A small CTC audio transcriber, trained from scratch: muon at rate 0.028, 11600 steps.
Rows from block 4, named by matrix and row number. Rows with one number belong to one channel. Each number is 200 + 40 x the weight over the matrix's rms, rounded and kept within 0 to 999. All counts start at 0.
# convs1: first pointwise conv (model.blocks.4.convs.1.weight, 288x288x1), inputs 144-215
# convs3: second pointwise conv (model.blocks.4.convs.3.weight, 288x288x1, transposed), outputs 144-215
convs1.206,253,177,195,161,233,214,226,226,246,152,164,191,234,224,253,178,134,171,211,152,205,201,165,215,180,233,242,199,198,268,179,159,196,138,131,139,239,194,219,122,240,161,161,197,280,231,160,131,194,237,236,197,221,184,221,189,231,169,148,199,196,130,245,169,160,205,243,226,218,164,254,227
convs1.207,194,293,194,249,225,184,155,163,125,184,193,141,212,193,185,191,211,110,152,159,226,168,201,282,229,213,183,227,195,267,167,268,128,177,222,218,202,179,223,148,195,187,160,193,291,128,248,255,198,223,173,242,181,139,194,279,233,233,143,135,280,231,192,240,146,181,162,203,194,176,162,129
convs1.209,267,196,207,196,231,190,240,200,230,205,217,247,215,266,151,166,238,200,146,256,203,234,192,204,169,156,162,163,127,212,144,204,295,156,191,179,215,179,156,203,230,178,128,226,248,171,225,221,201,207,240,245,222,199,208,239,282,167,197,232,147,123,239,175,142,155,278,212,197,180,213,260
convs1.210,211,215,268,262,274,243,255,230,222,167,194,232,246,172,270,239,159,165,143,156,277,231,149,184,215,256,280,247,216,186,239,180,220,199,110,169,189,177,232,225,112,246,216,249,191,196,118,218,216,195,164,202,153,205,152,230,155,182,237,110,212,197,198,167,175,272,188,232,190,159,225,118
convs1.211,269,170,181,188,160,168,141,290,132,113,206,231,179,210,191,169,182,189,150,208,200,156,190,243,233,96,257,162,214,233,260,257,173,210,125,223,154,175,279,165,198,186,216,162,169,205,151,159,253,227,213,200,177,186,204,143,168,196,218,202,136,98,207,254,245,270,222,261,311,170,159,209
convs1.212,181,219,279,268,212,205,223,183,254,200,217,232,175,180,171,183,218,175,110,252,152,246,219,140,211,203,243,157,191,164,162,122,244,186,217,180,229,135,185,170,175,205,215,179,228,182,213,220,260,270,232,212,209,218,167,197,219,216,188,141,251,240,199,203,222,192,111,262,287,211,188,184
convs1.213,171,259,236,290,221,188,213,212,180,144,208,258,177,239,192,242,222,166,224,253,215,222,127,201,181,146,235,185,215,145,159,233,151,174,215,168,222,243,203,182,255,100,185,235,208,163,210,107,197,206,232,189,252,154,210,189,283,263,173,257,178,221,196,184,217,131,154,214,223,170,198,227
convs1.214,192,243,276,194,133,161,210,206,186,215,230,187,178,258,203,221,215,142,185,237,189,198,124,258,281,192,238,184,163,242,163,198,251,142,290,141,224,243,228,190,149,226,181,203,236,238,220,251,105,258,177,191,235,179,176,234,156,197,224,170,284,230,167,164,179,175,223,143,193,200,248,167
convs1.215,198,211,162,162,135,150,170,180,215,169,259,222,140,247,193,184,239,189,123,159,235,186,129,162,230,210,203,220,216,212,178,178,172,197,148,216,177,183,128,253,190,120,199,219,260,229,204,187,234,221,201,155,257,191,232,233,190,216,243,232,182,183,192,199,182,196,142,260,231,151,178,186
convs1.216,221,258,133,189,180,285,216,152,228,192,222,248,201,136,189,194,152,166,173,196,211,230,111,236,208,171,194,255,208,139,213,198,219,166,183,129,201,223,204,251,222,205,201,184,113,163,268,266,156,147,191,191,210,230,217,203,174,217,173,196,179,184,217,172,192,146,170,269,183,185,225,154
convs1.217,156,183,241,119,226,224,306,260,248,225,220,229,218,196,196,142,114,188,173,202,224,211,136,299,211,219,189,177,210,206,223,109,221,197,189,225,192,155,203,184,169,223,144,257,144,134,208,219,213,219,251,172,217,192,155,208,204,206,110,188,127,224,146,205,257,213,260,211,313,259,222,230
convs1.218,200,274,222,221,215,237,187,126,217,183,178,250,192,220,193,209,287,218,179,216,171,216,265,186,196,202,217,253,222,193,119,188,189,246,199,217,255,240,206,157,297,200,266,206,227,261,211,236,250,177,140,249,134,166,197,142,230,241,195,210,144,217,220,224,217,227,230,161,141,237,172,125
convs1.219,104,140,179,122,248,229,255,221,222,185,208,201,248,132,172,251,209,152,200,227,196,189,162,210,193,214,199,175,226,180,239,154,177,157,220,118,190,218,207,225,157,211,236,207,281,263,207,178,241,157,208,213,190,164,254,212,192,224,146,191,171,140,173,182,256,291,156,154,211,212,207,160
convs1.220,175,175,167,130,234,172,141,202,185,202,135,212,234,98,153,196,231,196,205,165,200,176,253,206,204,215,227,216,196,207,198,207,231,300,170,162,222,143,234,233,221,96,231,128,172,198,168,213,215,235,175,234,233,151,185,151,191,220,202,207,277,171,110,199,285,223,122,236,214,227,102,231
convs1.221,213,174,182,206,206,250,203,127,164,233,197,189,175,202,156,257,219,186,156,124,222,170,182,227,198,188,246,176,244,155,169,191,167,227,67,178,187,257,172,233,270,229,218,153,64,183,202,135,228,238,182,217,219,214,213,221,193,192,211,259,245,175,274,232,168,179,201,216,204,176,242,195
convs1.222,179,230,172,183,174,167,151,182,175,220,194,181,248,253,134,278,243,199,173,124,238,168,138,207,218,223,277,221,97,261,128,185,212,193,142,264,195,170,261,238,85,214,162,184,170,222,178,166,148,234,154,235,190,220,203,283,225,236,197,201,288,267,174,211,178,196,220,181,176,169,204,197
convs1.224,213,143,211,152,260,231,167,188,177,256,116,127,223,176,226,229,234,216,244,184,221,238,124,163,188,150,184,199,178,170,187,151,220,177,159,227,145,220,199,224,188,154,200,240,139,246,238,142,156,271,161,176,206,227,230,187,125,174,239,186,197,156,188,231,147,253,206,188,160,259,164,270
convs1.225,136,228,253,247,149,123,168,147,202,250,155,218,136,237,176,186,218,159,216,156,228,218,147,224,173,209,159,216,133,200,132,223,110,217,174,179,154,144,221,234,216,183,221,158,179,168,193,163,163,199,244,146,186,126,183,159,186,241,165,190,182,232,308,231,174,162,194,193,234,162,190,253
convs1.226,214,227,98,255,207,138,192,216,219,187,188,246,252,176,177,188,149,221,203,228,244,124,264,211,240,263,195,260,213,226,161,233,199,183,157,118,180,205,201,225,197,156,200,127,206,126,213,216,247,161,208,229,184,260,217,107,196,141,208,190,206,170,112,283,125,233,217,262,235,218,236,168
convs1.227,109,247,148,210,155,263,247,210,266,219,162,122,224,195,237,220,155,240,156,211,234,205,194,224,153,230,226,193,298,189,241,205,227,164,176,277,244,231,175,210,226,250,187,183,219,230,202,232,204,192,174,232,214,229,212,218,212,126,239,227,163,189,202,218,155,193,238,195,191,265,205,214
convs1.228,199,207,204,249,185,188,262,204,229,195,185,132,148,176,170,170,182,149,149,192,189,238,205,188,289,181,197,221,174,164,142,221,247,210,237,220,205,190,217,154,169,122,208,171,254,203,197,205,193,155,206,252,244,202,211,264,197,157,215,153,215,154,161,235,254,256,162,203,183,117,139,213
convs1.229,214,221,200,178,205,301,198,281,218,120,203,168,194,172,167,166,190,211,249,257,196,211,198,220,141,207,193,190,262,220,229,198,178,143,141,185,282,156,186,177,184,184,260,133,210,212,280,154,238,245,172,239,176,237,254,303,195,185,147,215,257,201,194,170,208,192,183,219,157,232,252,181
convs1.230,124,200,165,160,203,209,204,183,233,278,210,179,230,182,202,214,218,188,207,171,144,202,101,223,180,225,172,204,249,229,232,286,286,236,202,228,155,226,193,194,182,170,171,151,186,189,187,164,136,258,222,184,203,188,246,187,178,151,166,194,225,246,202,211,137,240,246,162,176,226,176,199
convs1.231,174,202,226,237,181,286,177,260,181,179,280,143,258,170,215,206,188,246,164,204,202,221,191,224,242,157,232,180,164,223,176,261,150,207,244,132,248,195,152,185,185,178,220,198,192,210,265,148,215,224,234,210,275,209,125,195,200,181,112,212,148,209,207,213,185,195,194,214,130,167,205,250
convs1.232,172,161,203,211,160,209,176,191,181,255,139,156,208,152,205,196,130,206,164,265,132,217,164,274,182,142,182,214,175,243,211,150,245,201,177,268,193,249,171,162,133,176,139,258,168,230,130,224,215,199,280,186,178,238,219,214,153,205,177,208,115,205,193,220,159,223,156,241,188,245,193,253
convs1.233,193,197,179,236,161,177,187,193,208,175,222,223,207,183,272,205,190,206,242,136,189,180,208,193,205,174,239,197,274,225,129,138,244,231,199,127,189,185,201,234,190,173,143,116,239,198,200,201,144,173,169,175,233,243,296,221,200,189,180,225,151,270,213,232,164,182,257,175,215,153,193,215
convs1.235,207,167,182,233,145,144,196,225,217,229,147,204,240,205,164,152,164,164,136,225,122,274,176,175,173,224,244,205,217,191,203,160,173,197,193,235,157,202,164,161,234,204,155,173,190,156,222,202,171,267,185,231,228,214,234,108,225,198,274,298,226,249,228,240,242,214,83,270,220,147,264,200
convs1.237,179,131,168,240,235,193,143,173,160,236,240,226,163,205,199,287,234,195,312,197,134,170,280,209,158,255,182,213,147,254,150,226,196,220,232,223,204,178,162,192,207,249,199,250,258,84,194,253,202,159,159,206,159,217,248,207,197,220,188,209,230,204,231,270,222,198,193,160,163,230,187,190
convs1.238,249,199,247,180,120,157,149,202,164,154,280,193,210,230,199,211,200,109,185,194,204,233,155,230,147,190,230,175,218,227,234,245,285,174,186,193,208,172,133,313,252,164,175,211,230,192,162,226,155,169,214,148,144,160,190,154,204,210,251,159,155,196,174,204,268,163,168,256,234,168,216,203
convs1.239,198,172,160,202,188,271,125,162,168,191,180,158,162,265,155,200,140,181,224,276,225,179,291,176,192,185,209,243,192,245,219,281,207,172,195,243,93,184,236,184,200,249,311,204,216,193,215,228,252,215,242,204,263,197,211,203,247,152,158,156,148,240,233,185,218,214,209,177,230,189,233,133
convs1.241,149,244,282,260,252,194,198,170,173,242,226,237,229,194,251,188,157,145,120,202,261,147,174,233,188,227,163,221,191,247,144,171,170,215,237,207,259,210,154,159,202,151,157,185,211,174,238,221,191,195,174,149,173,253,203,236,206,213,204,195,229,237,206,202,150,180,248,200,225,229,190,252
convs1.242,177,257,131,215,275,169,191,251,185,136,160,204,146,216,230,223,194,203,213,231,228,227,178,251,143,187,246,188,191,246,207,116,152,148,277,232,174,214,216,142,183,177,242,165,266,191,162,209,116,165,268,188,178,263,261,176,215,180,201,165,271,232,245,143,225,206,231,214,137,159,205,170
convs1.244,221,204,132,227,200,144,193,214,212,217,224,209,147,285,186,137,103,144,183,224,220,217,187,232,187,248,279,162,202,174,169,194,191,186,189,182,189,169,150,217,214,247,197,223,212,268,267,152,231,203,218,177,198,278,254,177,153,262,213,146,161,139,211,178,188,168,267,269,244,145,136,155
convs1.245,242,165,206,128,165,219,248,257,214,182,193,180,236,196,225,130,242,248,131,219,221,219,201,233,195,216,249,187,247,141,216,211,124,163,155,230,231,176,223,248,144,163,208,238,234,239,162,165,240,150,250,201,120,193,188,193,199,186,189,219,192,189,142,199,157,224,209,217,198,186,223,203
convs1.246,239,183,188,197,242,209,193,208,215,232,217,204,236,192,150,216,140,218,176,175,132,248,205,134,195,210,216,117,168,213,266,219,259,200,216,196,182,242,198,287,223,242,180,178,104,197,280,213,156,276,194,181,185,194,252,186,232,209,135,197,214,167,219,118,182,156,185,249,181,230,179,236
convs1.247,203,229,220,162,175,217,267,245,234,137,206,133,180,222,193,133,190,236,206,125,213,192,184,245,134,233,247,251,182,221,181,155,211,196,263,191,205,165,131,188,196,188,282,181,225,198,223,155,254,219,198,150,182,73,121,189,203,262,110,203,270,214,206,105,177,231,160,256,219,228,269,98
convs1.248,195,144,168,194,229,246,182,201,223,217,233,215,167,252,174,185,117,226,133,120,163,180,253,224,183,241,183,241,206,250,212,185,170,138,239,258,255,231,172,231,239,176,246,252,144,287,217,231,234,232,191,155,210,191,200,93,194,187,204,186,111,192,266,159,166,235,190,234,190,193,253,255
convs1.249,213,175,156,182,178,206,174,233,239,168,235,159,218,183,255,230,245,232,190,218,146,243,215,138,177,182,206,290,263,231,205,127,202,199,176,211,217,237,225,176,194,143,251,209,187,198,239,185,172,234,170,132,140,151,149,252,76,252,181,266,234,217,190,199,208,218,146,266,153,172,217,212
convs1.250,175,145,228,210,166,209,205,220,208,249,204,263,208,192,194,196,256,135,166,215,189,272,238,257,180,207,170,198,189,206,128,161,195,281,255,196,151,190,186,228,200,183,193,192,177,174,238,190,121,199,226,184,210,139,257,192,189,175,217,165,272,226,196,189,187,271,150,240,249,126,175,215
convs1.251,119,197,151,178,217,202,140,205,238,229,217,127,185,218,234,138,183,175,227,150,179,201,244,142,231,234,221,220,233,213,217,187,239,182,203,158,106,143,215,190,182,190,193,143,231,188,211,171,147,193,185,167,191,225,246,280,237,243,191,235,173,133,208,179,235,255,202,184,212,203,236,210
convs1.252,263,168,175,160,173,159,178,145,197,223,234,153,203,146,211,179,219,118,116,204,189,211,185,129,203,220,252,223,220,168,183,198,250,181,200,105,165,147,196,266,234,116,208,191,255,162,208,155,206,240,248,231,230,156,123,240,224,142,159,242,299,176,261,264,259,188,185,216,219,178,235,151
convs1.253,146,227,203,163,243,220,196,264,211,183,250,114,205,220,216,139,212,201,215,182,180,248,230,155,195,179,186,185,266,195,154,147,221,220,210,224,125,114,190,250,151,115,117,232,173,131,217,233,122,175,233,141,251,153,208,193,209,247,214,193,239,197,217,196,220,291,143,200,182,207,138,219
convs1.254,215,212,270,166,123,182,223,163,205,258,238,235,212,230,142,249,230,202,233,192,177,236,157,139,153,204,217,242,194,236,203,179,227,150,245,172,155,195,190,202,215,253,231,188,151,142,166,202,298,225,128,104,227,269,122,258,143,261,178,177,207,234,268,169,218,146,261,239,146,183,158,142
convs1.255,246,206,210,206,175,248,269,185,234,215,113,160,253,207,229,250,198,200,175,134,185,253,234,214,123,256,189,205,146,217,157,228,190,150,219,205,249,249,219,228,175,125,180,234,209,205,212,236,255,170,214,191,176,170,164,198,225,118,219,195,189,111,198,217,186,246,129,200,182,227,155,230
convs1.256,178,178,190,149,179,187,127,150,222,233,164,232,350,224,176,229,179,222,191,189,237,207,195,234,176,203,252,238,158,242,179,142,214,157,100,247,195,197,233,203,229,253,206,199,210,223,199,233,212,207,210,161,274,230,184,176,177,203,177,235,246,224,222,240,256,251,103,115,210,209,241,216
convs1.257,170,161,245,207,231,178,219,204,176,194,163,193,192,198,146,244,139,252,242,242,257,265,221,166,213,186,191,250,206,169,258,172,217,194,240,150,184,177,158,242,220,173,231,204,202,218,153,213,161,212,177,234,219,148,173,142,167,225,179,204,200,143,160,192,160,200,216,189,152,264,182,189
convs1.258,170,167,191,185,226,214,155,210,217,192,190,245,229,171,132,301,179,146,128,155,163,176,403,162,223,234,219,184,197,178,239,192,134,187,210,217,137,168,174,261,248,167,247,197,268,149,148,189,287,213,262,162,223,221,227,275,160,166,172,100,158,173,225,162,179,124,221,191,256,266,204,161
convs3.206,194,200,194,186,233,208,254,231,154,216,173,256,268,170,178,186,189,292,182,190,220,125,208,187,168,175,265,202,216,186,190,190,215,243,209,207,239,203,204,188,159,161,280,240,216,261,217,159,191,280,219,134,221,186,243,180,251,172,244,186,178,231,192,222,280,127,249,141,206,239,93,219
convs3.207,249,228,213,179,235,217,180,176,140,220,174,218,201,184,195,249,191,172,212,182,192,212,160,148,181,245,210,183,212,183,142,253,166,229,211,143,160,195,238,318,124,192,196,190,280,152,240,153,197,197,262,177,226,138,215,207,256,161,201,243,166,152,227,187,174,214,208,240,201,169,201,191
convs3.209,188,286,133,149,192,235,240,187,132,245,230,144,216,134,243,124,194,192,174,118,128,174,205,218,194,199,218,249,130,221,211,131,189,162,246,235,187,197,271,228,228,189,189,102,148,155,168,215,211,219,149,186,140,258,163,161,155,280,185,180,226,231,249,133,211,198,196,173,216,259,238,225
convs3.210,236,186,181,145,239,225,159,147,144,164,188,190,165,193,277,221,144,205,171,157,176,229,140,169,170,193,127,175,209,241,165,223,180,185,146,256,234,179,323,179,237,213,237,262,186,162,180,198,207,215,195,213,216,180,212,161,253,114,176,173,158,218,192,193,207,208,166,156,161,209,149,106
convs3.211,195,261,164,181,131,214,255,224,181,175,125,148,249,237,248,240,184,191,218,159,290,179,200,213,146,228,237,186,189,194,147,172,188,207,215,112,261,186,180,78,197,208,182,262,298,191,127,218,243,217,195,291,224,168,155,185,198,210,235,150,93,202,218,242,153,190,216,187,210,170,139,166
convs3.212,243,163,240,179,219,250,191,255,260,132,202,231,210,102,111,139,204,144,287,217,216,235,135,241,118,221,208,236,137,173,196,229,194,160,170,188,195,219,260,167,209,247,295,192,285,180,210,241,208,255,176,180,214,209,207,201,174,232,186,215,226,238,180,187,192,313,178,214,267,141,262,243
convs3.213,221,203,234,192,160,162,162,194,193,188,147,212,196,219,220,169,189,214,247,220,128,219,121,175,171,185,130,106,156,217,244,184,217,252,225,257,198,178,156,238,289,136,222,207,155,158,116,164,249,128,184,219,208,200,296,177,144,250,156,312,132,249,246,190,237,164,141,214,189,169,257,165
convs3.214,229,201,214,174,201,252,214,278,203,217,173,195,217,218,150,230,136,177,203,186,217,206,239,166,171,245,292,215,257,136,213,185,172,277,207,197,130,155,165,254,119,235,215,220,151,188,210,122,200,247,108,198,146,118,206,83,255,198,178,204,161,184,240,182,207,94,131,208,206,198,212,177
convs3.215,264,263,203,164,244,230,127,208,280,156,211,208,139,229,135,189,209,217,215,174,259,207,179,250,286,192,182,252,193,238,181,145,162,166,281,280,178,174,200,155,201,206,206,136,188,206,137,192,143,231,174,147,226,168,258,227,192,199,235,202,241,247,223,181,114,172,226,136,243,166,219,86
convs3.216,222,211,198,138,248,226,246,245,277,205,154,223,129,99,198,186,147,113,240,192,183,237,177,242,216,182,166,177,221,182,148,186,172,170,201,244,155,175,150,230,191,155,159,174,201,228,214,197,169,190,280,158,192,193,231,219,184,247,184,185,204,229,238,189,140,203,225,189,205,179,155,189
convs3.217,243,174,174,205,203,262,165,161,166,225,177,227,156,176,112,239,175,217,171,205,245,210,203,211,148,241,210,158,187,231,226,226,45,193,299,181,221,205,287,190,221,189,177,207,171,184,172,251,169,156,214,166,194,162,220,230,123,129,182,226,174,198,220,167,144,149,184,223,132,113,193,195
convs3.218,248,227,228,184,169,165,245,160,212,164,194,272,258,161,189,151,239,205,217,260,184,308,141,145,233,245,157,180,213,189,187,194,225,235,194,215,161,280,274,291,144,152,201,216,217,163,200,183,217,169,228,202,185,163,213,224,163,128,162,227,189,278,213,176,185,193,182,251,193,215,218,253
convs3.219,204,229,230,198,152,178,227,245,210,188,160,226,221,193,130,183,182,241,173,246,238,249,180,183,274,119,153,231,246,229,144,198,219,271,221,167,184,233,127,151,192,236,163,205,189,194,207,200,237,171,183,228,252,142,204,191,143,244,210,106,160,205,145,202,235,121,217,195,223,191,291,149
convs3.220,309,160,174,166,195,241,245,217,133,214,281,215,188,203,170,178,182,222,111,237,243,192,209,181,263,217,211,193,271,140,243,181,132,198,168,265,204,197,182,171,231,267,227,174,193,211,279,215,295,123,196,149,223,224,223,144,117,183,210,155,234,149,149,267,185,122,216,170,143,129,249,196
convs3.221,172,146,144,245,213,204,230,262,119,235,184,277,163,151,181,129,137,210,205,197,169,199,189,164,211,176,131,219,137,220,201,129,189,201,182,130,175,184,212,207,164,227,159,148,237,212,223,213,226,223,209,204,183,219,189,130,209,218,198,237,130,252,174,159,240,172,249,272,277,226,233,152
convs3.222,243,211,156,215,248,225,204,195,228,189,177,156,155,207,175,173,199,262,201,150,190,193,211,212,166,211,160,222,171,145,233,176,188,214,192,222,187,156,192,212,163,248,171,195,188,165,239,264,189,176,220,167,227,212,220,266,145,246,205,151,184,182,199,207,256,182,233,239,147,145,209,217
convs3.224,238,172,184,240,111,230,221,223,266,191,220,194,118,209,146,158,252,237,192,196,205,232,217,279,198,335,224,205,243,181,214,232,126,214,201,213,222,277,158,126,176,167,299,170,176,175,251,236,180,167,248,267,169,302,234,264,233,276,245,254,168,199,237,203,159,161,176,267,201,200,156,255
convs3.225,224,220,173,205,223,183,153,210,219,137,211,228,191,154,184,152,159,227,113,195,156,234,197,214,201,200,185,115,164,203,167,106,165,223,178,195,191,169,183,193,242,157,99,192,158,198,155,197,210,128,219,202,180,208,231,202,188,228,193,190,209,238,246,231,190,173,212,228,209,185,217,272
convs3.226,161,189,152,175,132,248,203,135,221,178,218,231,198,154,218,206,112,192,153,261,203,246,218,219,232,162,156,168,199,179,200,203,160,145,67,222,170,275,179,228,195,147,141,228,229,209,241,230,204,201,204,185,167,162,174,177,173,144,171,270,238,233,187,256,153,228,228,166,160,243,190,210
convs3.227,227,187,142,192,105,152,162,232,260,182,204,227,272,168,216,101,180,189,195,247,156,198,182,143,226,125,218,137,269,272,210,187,211,288,203,237,209,162,152,266,192,182,204,186,142,215,155,256,245,204,240,200,240,262,281,156,200,167,239,213,179,170,175,157,142,150,213,209,242,138,184,197
convs3.228,215,216,225,130,192,229,221,215,152,170,117,178,195,142,128,196,260,160,259,253,178,201,163,139,145,205,197,204,166,233,213,179,164,192,292,277,149,156,203,182,213,148,225,192,211,238,168,169,244,168,78,217,164,183,175,223,151,177,153,224,208,194,217,263,189,141,181,144,212,232,171,221
convs3.229,236,154,131,279,225,196,213,257,202,208,216,224,242,224,255,224,196,266,193,233,167,205,184,218,240,168,206,225,215,124,201,237,191,239,178,244,145,199,135,206,216,168,189,219,222,240,231,174,209,140,160,285,157,126,212,253,221,230,219,216,248,211,210,212,247,198,174,232,165,240,149,248
convs3.230,285,168,272,163,274,191,187,175,259,227,179,246,213,256,211,255,247,225,178,248,188,244,176,240,131,114,190,166,152,169,262,239,166,182,246,248,226,210,145,212,166,193,189,243,176,234,199,244,208,250,210,190,251,259,104,215,240,234,201,250,169,204,171,143,224,163,213,154,188,142,144,173
convs3.231,246,266,231,242,174,245,135,233,153,179,212,184,283,202,191,179,113,204,233,217,234,239,237,157,161,248,163,157,201,178,163,217,170,243,181,187,216,175,165,191,227,228,178,249,224,222,225,253,209,255,158,192,205,170,212,218,249,137,271,217,250,208,220,179,207,159,180,123,252,199,161,164
convs3.232,252,260,183,152,169,207,216,175,199,252,235,204,212,184,226,236,242,240,123,227,209,248,216,206,175,178,236,205,210,175,140,208,235,192,284,175,228,209,289,197,219,296,182,216,222,202,147,222,184,289,209,212,204,182,183,225,215,107,188,220,122,193,163,220,181,205,214,154,204,249,170,191
convs3.233,221,130,182,211,262,216,145,213,270,177,181,193,170,115,185,218,211,196,180,232,201,119,249,235,242,303,195,232,291,207,200,153,206,231,100,142,163,186,219,214,180,159,151,248,193,254,189,277,229,222,181,266,198,209,228,141,193,187,182,171,207,268,205,231,192,166,69,256,202,209,171,243
convs3.235,140,183,279,199,248,183,165,209,253,129,194,192,137,191,178,241,105,215,148,190,168,214,195,138,211,216,225,297,194,244,221,194,125,210,208,196,220,227,168,212,199,172,223,179,132,270,227,138,214,220,164,237,242,199,128,212,230,216,203,168,128,235,248,214,191,176,188,257,180,157,162,232
convs3.237,137,186,239,199,142,145,203,172,228,222,169,220,229,209,206,229,171,186,137,238,191,254,157,179,198,203,232,224,172,185,199,197,216,114,259,188,154,160,101,124,137,178,248,222,198,145,144,236,211,194,111,221,205,254,180,145,152,217,124,247,201,189,236,189,184,211,178,163,183,172,129,149
convs3.238,231,259,207,138,130,208,272,265,252,203,200,187,105,194,154,189,182,155,147,154,199,142,266,229,291,209,180,212,228,217,178,237,297,196,149,276,162,226,218,151,182,266,234,160,222,234,166,163,158,165,225,166,176,248,158,265,200,246,211,118,246,176,238,194,147,186,181,190,217,151,183,209
convs3.239,199,175,265,222,277,276,247,251,176,249,233,247,178,190,259,198,258,210,199,127,126,194,221,200,263,220,260,256,176,133,218,258,188,185,247,256,206,205,196,214,100,174,219,222,173,210,321,196,260,272,146,289,169,204,190,219,95,211,189,233,188,164,222,227,198,210,221,200,229,224,211,272
convs3.241,163,223,167,190,193,213,136,121,260,167,146,186,168,126,209,178,147,156,159,180,218,256,160,203,125,249,213,216,205,199,168,167,195,197,129,321,188,183,239,192,183,226,209,208,169,222,259,174,153,179,158,209,206,221,242,182,225,268,132,215,172,178,137,187,176,147,174,248,191,191,195,157
convs3.242,205,212,196,191,176,142,190,253,229,227,207,210,159,218,184,223,215,162,244,179,171,201,244,209,177,110,211,168,229,272,151,259,178,168,243,156,239,169,230,225,216,227,183,159,142,187,206,306,228,207,198,201,179,178,169,98,175,147,108,237,188,264,179,230,171,141,220,183,152,166,194,123
convs3.244,189,256,206,218,208,163,171,217,290,201,221,194,271,157,144,192,292,195,179,183,199,291,156,179,198,263,187,224,222,248,231,178,186,219,196,173,232,176,179,296,183,264,143,162,195,239,251,229,219,174,150,248,255,225,185,93,175,190,178,226,162,190,310,206,226,145,186,167,253,203,257,171
convs3.245,145,235,170,250,168,177,186,207,136,191,170,174,241,282,157,223,200,195,228,205,154,67,236,128,144,250,258,188,248,179,243,215,224,151,184,164,237,262,181,289,226,248,222,190,151,240,183,113,201,191,229,209,156,224,204,183,201,179,165,194,142,212,207,230,275,215,140,177,156,174,235,242
convs3.246,206,205,211,160,226,229,193,217,251,189,246,244,190,230,197,207,174,234,241,167,222,206,195,196,198,254,152,224,158,194,154,201,237,183,90,175,171,202,224,147,262,194,165,252,156,217,184,254,246,204,198,124,263,211,239,233,162,149,192,274,172,216,219,161,237,267,203,164,259,208,142,166
convs3.247,170,230,168,172,246,176,243,212,222,117,218,228,211,203,226,205,161,190,82,142,122,207,235,275,236,242,150,218,258,202,165,200,246,174,133,155,195,175,198,236,210,174,197,205,217,222,158,255,187,154,162,198,260,155,228,184,174,252,188,195,205,206,178,232,176,169,241,294,176,198,230,197
convs3.248,213,225,270,169,178,250,231,199,53,133,149,159,193,205,247,172,191,196,227,252,261,183,145,180,230,152,171,165,239,113,199,209,164,264,149,187,154,181,99,105,261,177,199,179,134,166,205,147,212,269,231,128,191,149,229,254,245,213,229,202,165,163,170,165,161,293,167,137,209,176,180,214
convs3.249,224,212,223,95,151,268,184,165,198,204,228,234,229,185,221,239,160,238,198,201,241,207,232,150,214,155,196,202,153,167,232,199,180,161,154,277,205,250,184,187,258,193,280,182,107,188,273,171,157,202,185,174,212,231,239,210,151,173,212,184,173,119,221,187,200,180,189,212,166,220,240,193
convs3.250,238,215,253,182,212,216,162,143,220,194,181,233,202,160,196,268,189,217,251,205,240,189,258,181,170,240,241,194,242,223,170,211,244,202,255,230,208,194,244,169,192,237,292,199,194,198,210,199,178,232,227,202,197,277,206,200,130,205,289,209,165,138,149,219,212,152,177,266,222,204,180,173
convs3.251,116,181,188,219,221,235,213,145,231,235,197,269,228,207,161,140,166,89,139,192,222,231,150,216,161,244,192,146,168,221,188,159,137,182,170,194,239,157,235,309,193,194,249,242,213,211,263,208,205,219,249,167,232,226,80,228,224,271,148,158,261,144,209,248,181,189,245,246,219,209,210,174
convs3.252,189,133,291,216,245,175,190,169,202,237,195,257,197,191,164,189,167,202,220,202,135,210,158,226,209,138,207,194,188,269,233,262,180,190,161,195,222,249,215,209,224,222,168,219,259,196,208,195,176,206,283,236,182,263,218,249,197,204,128,178,218,184,174,162,230,212,169,303,204,303,190,164
convs3.253,131,198,162,184,193,215,217,176,157,216,226,274,185,236,222,201,247,207,215,196,196,114,204,169,242,132,205,308,160,141,155,228,245,133,228,249,246,163,204,189,175,201,206,190,154,185,183,151,189,206,222,166,191,182,186,203,250,238,158,162,193,244,266,198,211,150,193,192,196,148,195,130
convs3.254,221,202,211,142,245,190,236,201,154,153,198,189,169,163,137,163,255,238,203,184,189,139,219,121,179,214,246,181,178,166,164,168,209,182,157,153,200,239,221,181,161,251,222,233,202,247,177,226,232,265,189,180,208,208,181,226,240,265,155,156,191,236,179,174,95,145,206,251,201,169,194,124
convs3.255,206,119,205,275,233,192,242,234,101,247,198,250,237,241,142,190,172,230,227,186,202,208,179,266,207,240,185,180,206,254,195,196,234,213,152,220,204,219,184,235,93,146,214,211,163,245,207,226,290,194,110,259,176,237,196,157,176,167,179,198,167,152,177,207,137,265,182,204,207,125,192,164
convs3.256,206,230,221,211,217,186,231,243,186,242,289,142,172,249,173,226,157,161,266,257,194,274,165,271,189,179,165,205,157,210,210,207,127,202,169,229,159,192,228,268,181,178,186,212,159,189,276,214,263,173,257,267,169,198,203,218,256,220,206,173,212,212,220,133,197,256,169,231,150,145,222,191
convs3.257,185,171,162,244,259,189,247,239,210,258,255,117,212,148,188,150,203,175,211,154,146,198,182,208,232,133,164,123,136,176,188,228,114,164,222,205,187,156,182,253,201,140,235,194,241,178,152,231,199,249,176,262,208,272,205,220,196,194,211,187,236,159,210,233,169,177,198,217,214,171,234,273
convs3.258,172,154,176,265,166,168,219,259,183,199,181,180,279,241,204,163,212,214,222,163,166,215,129,158,218,203,141,280,230,160,225,193,146,156,162,246,197,220,189,218,277,290,186,185,171,211,159,202,158,256,214,205,246,198,244,208,209,160,231,209,176,284,158,181,209,123,227,199,255,157,175,175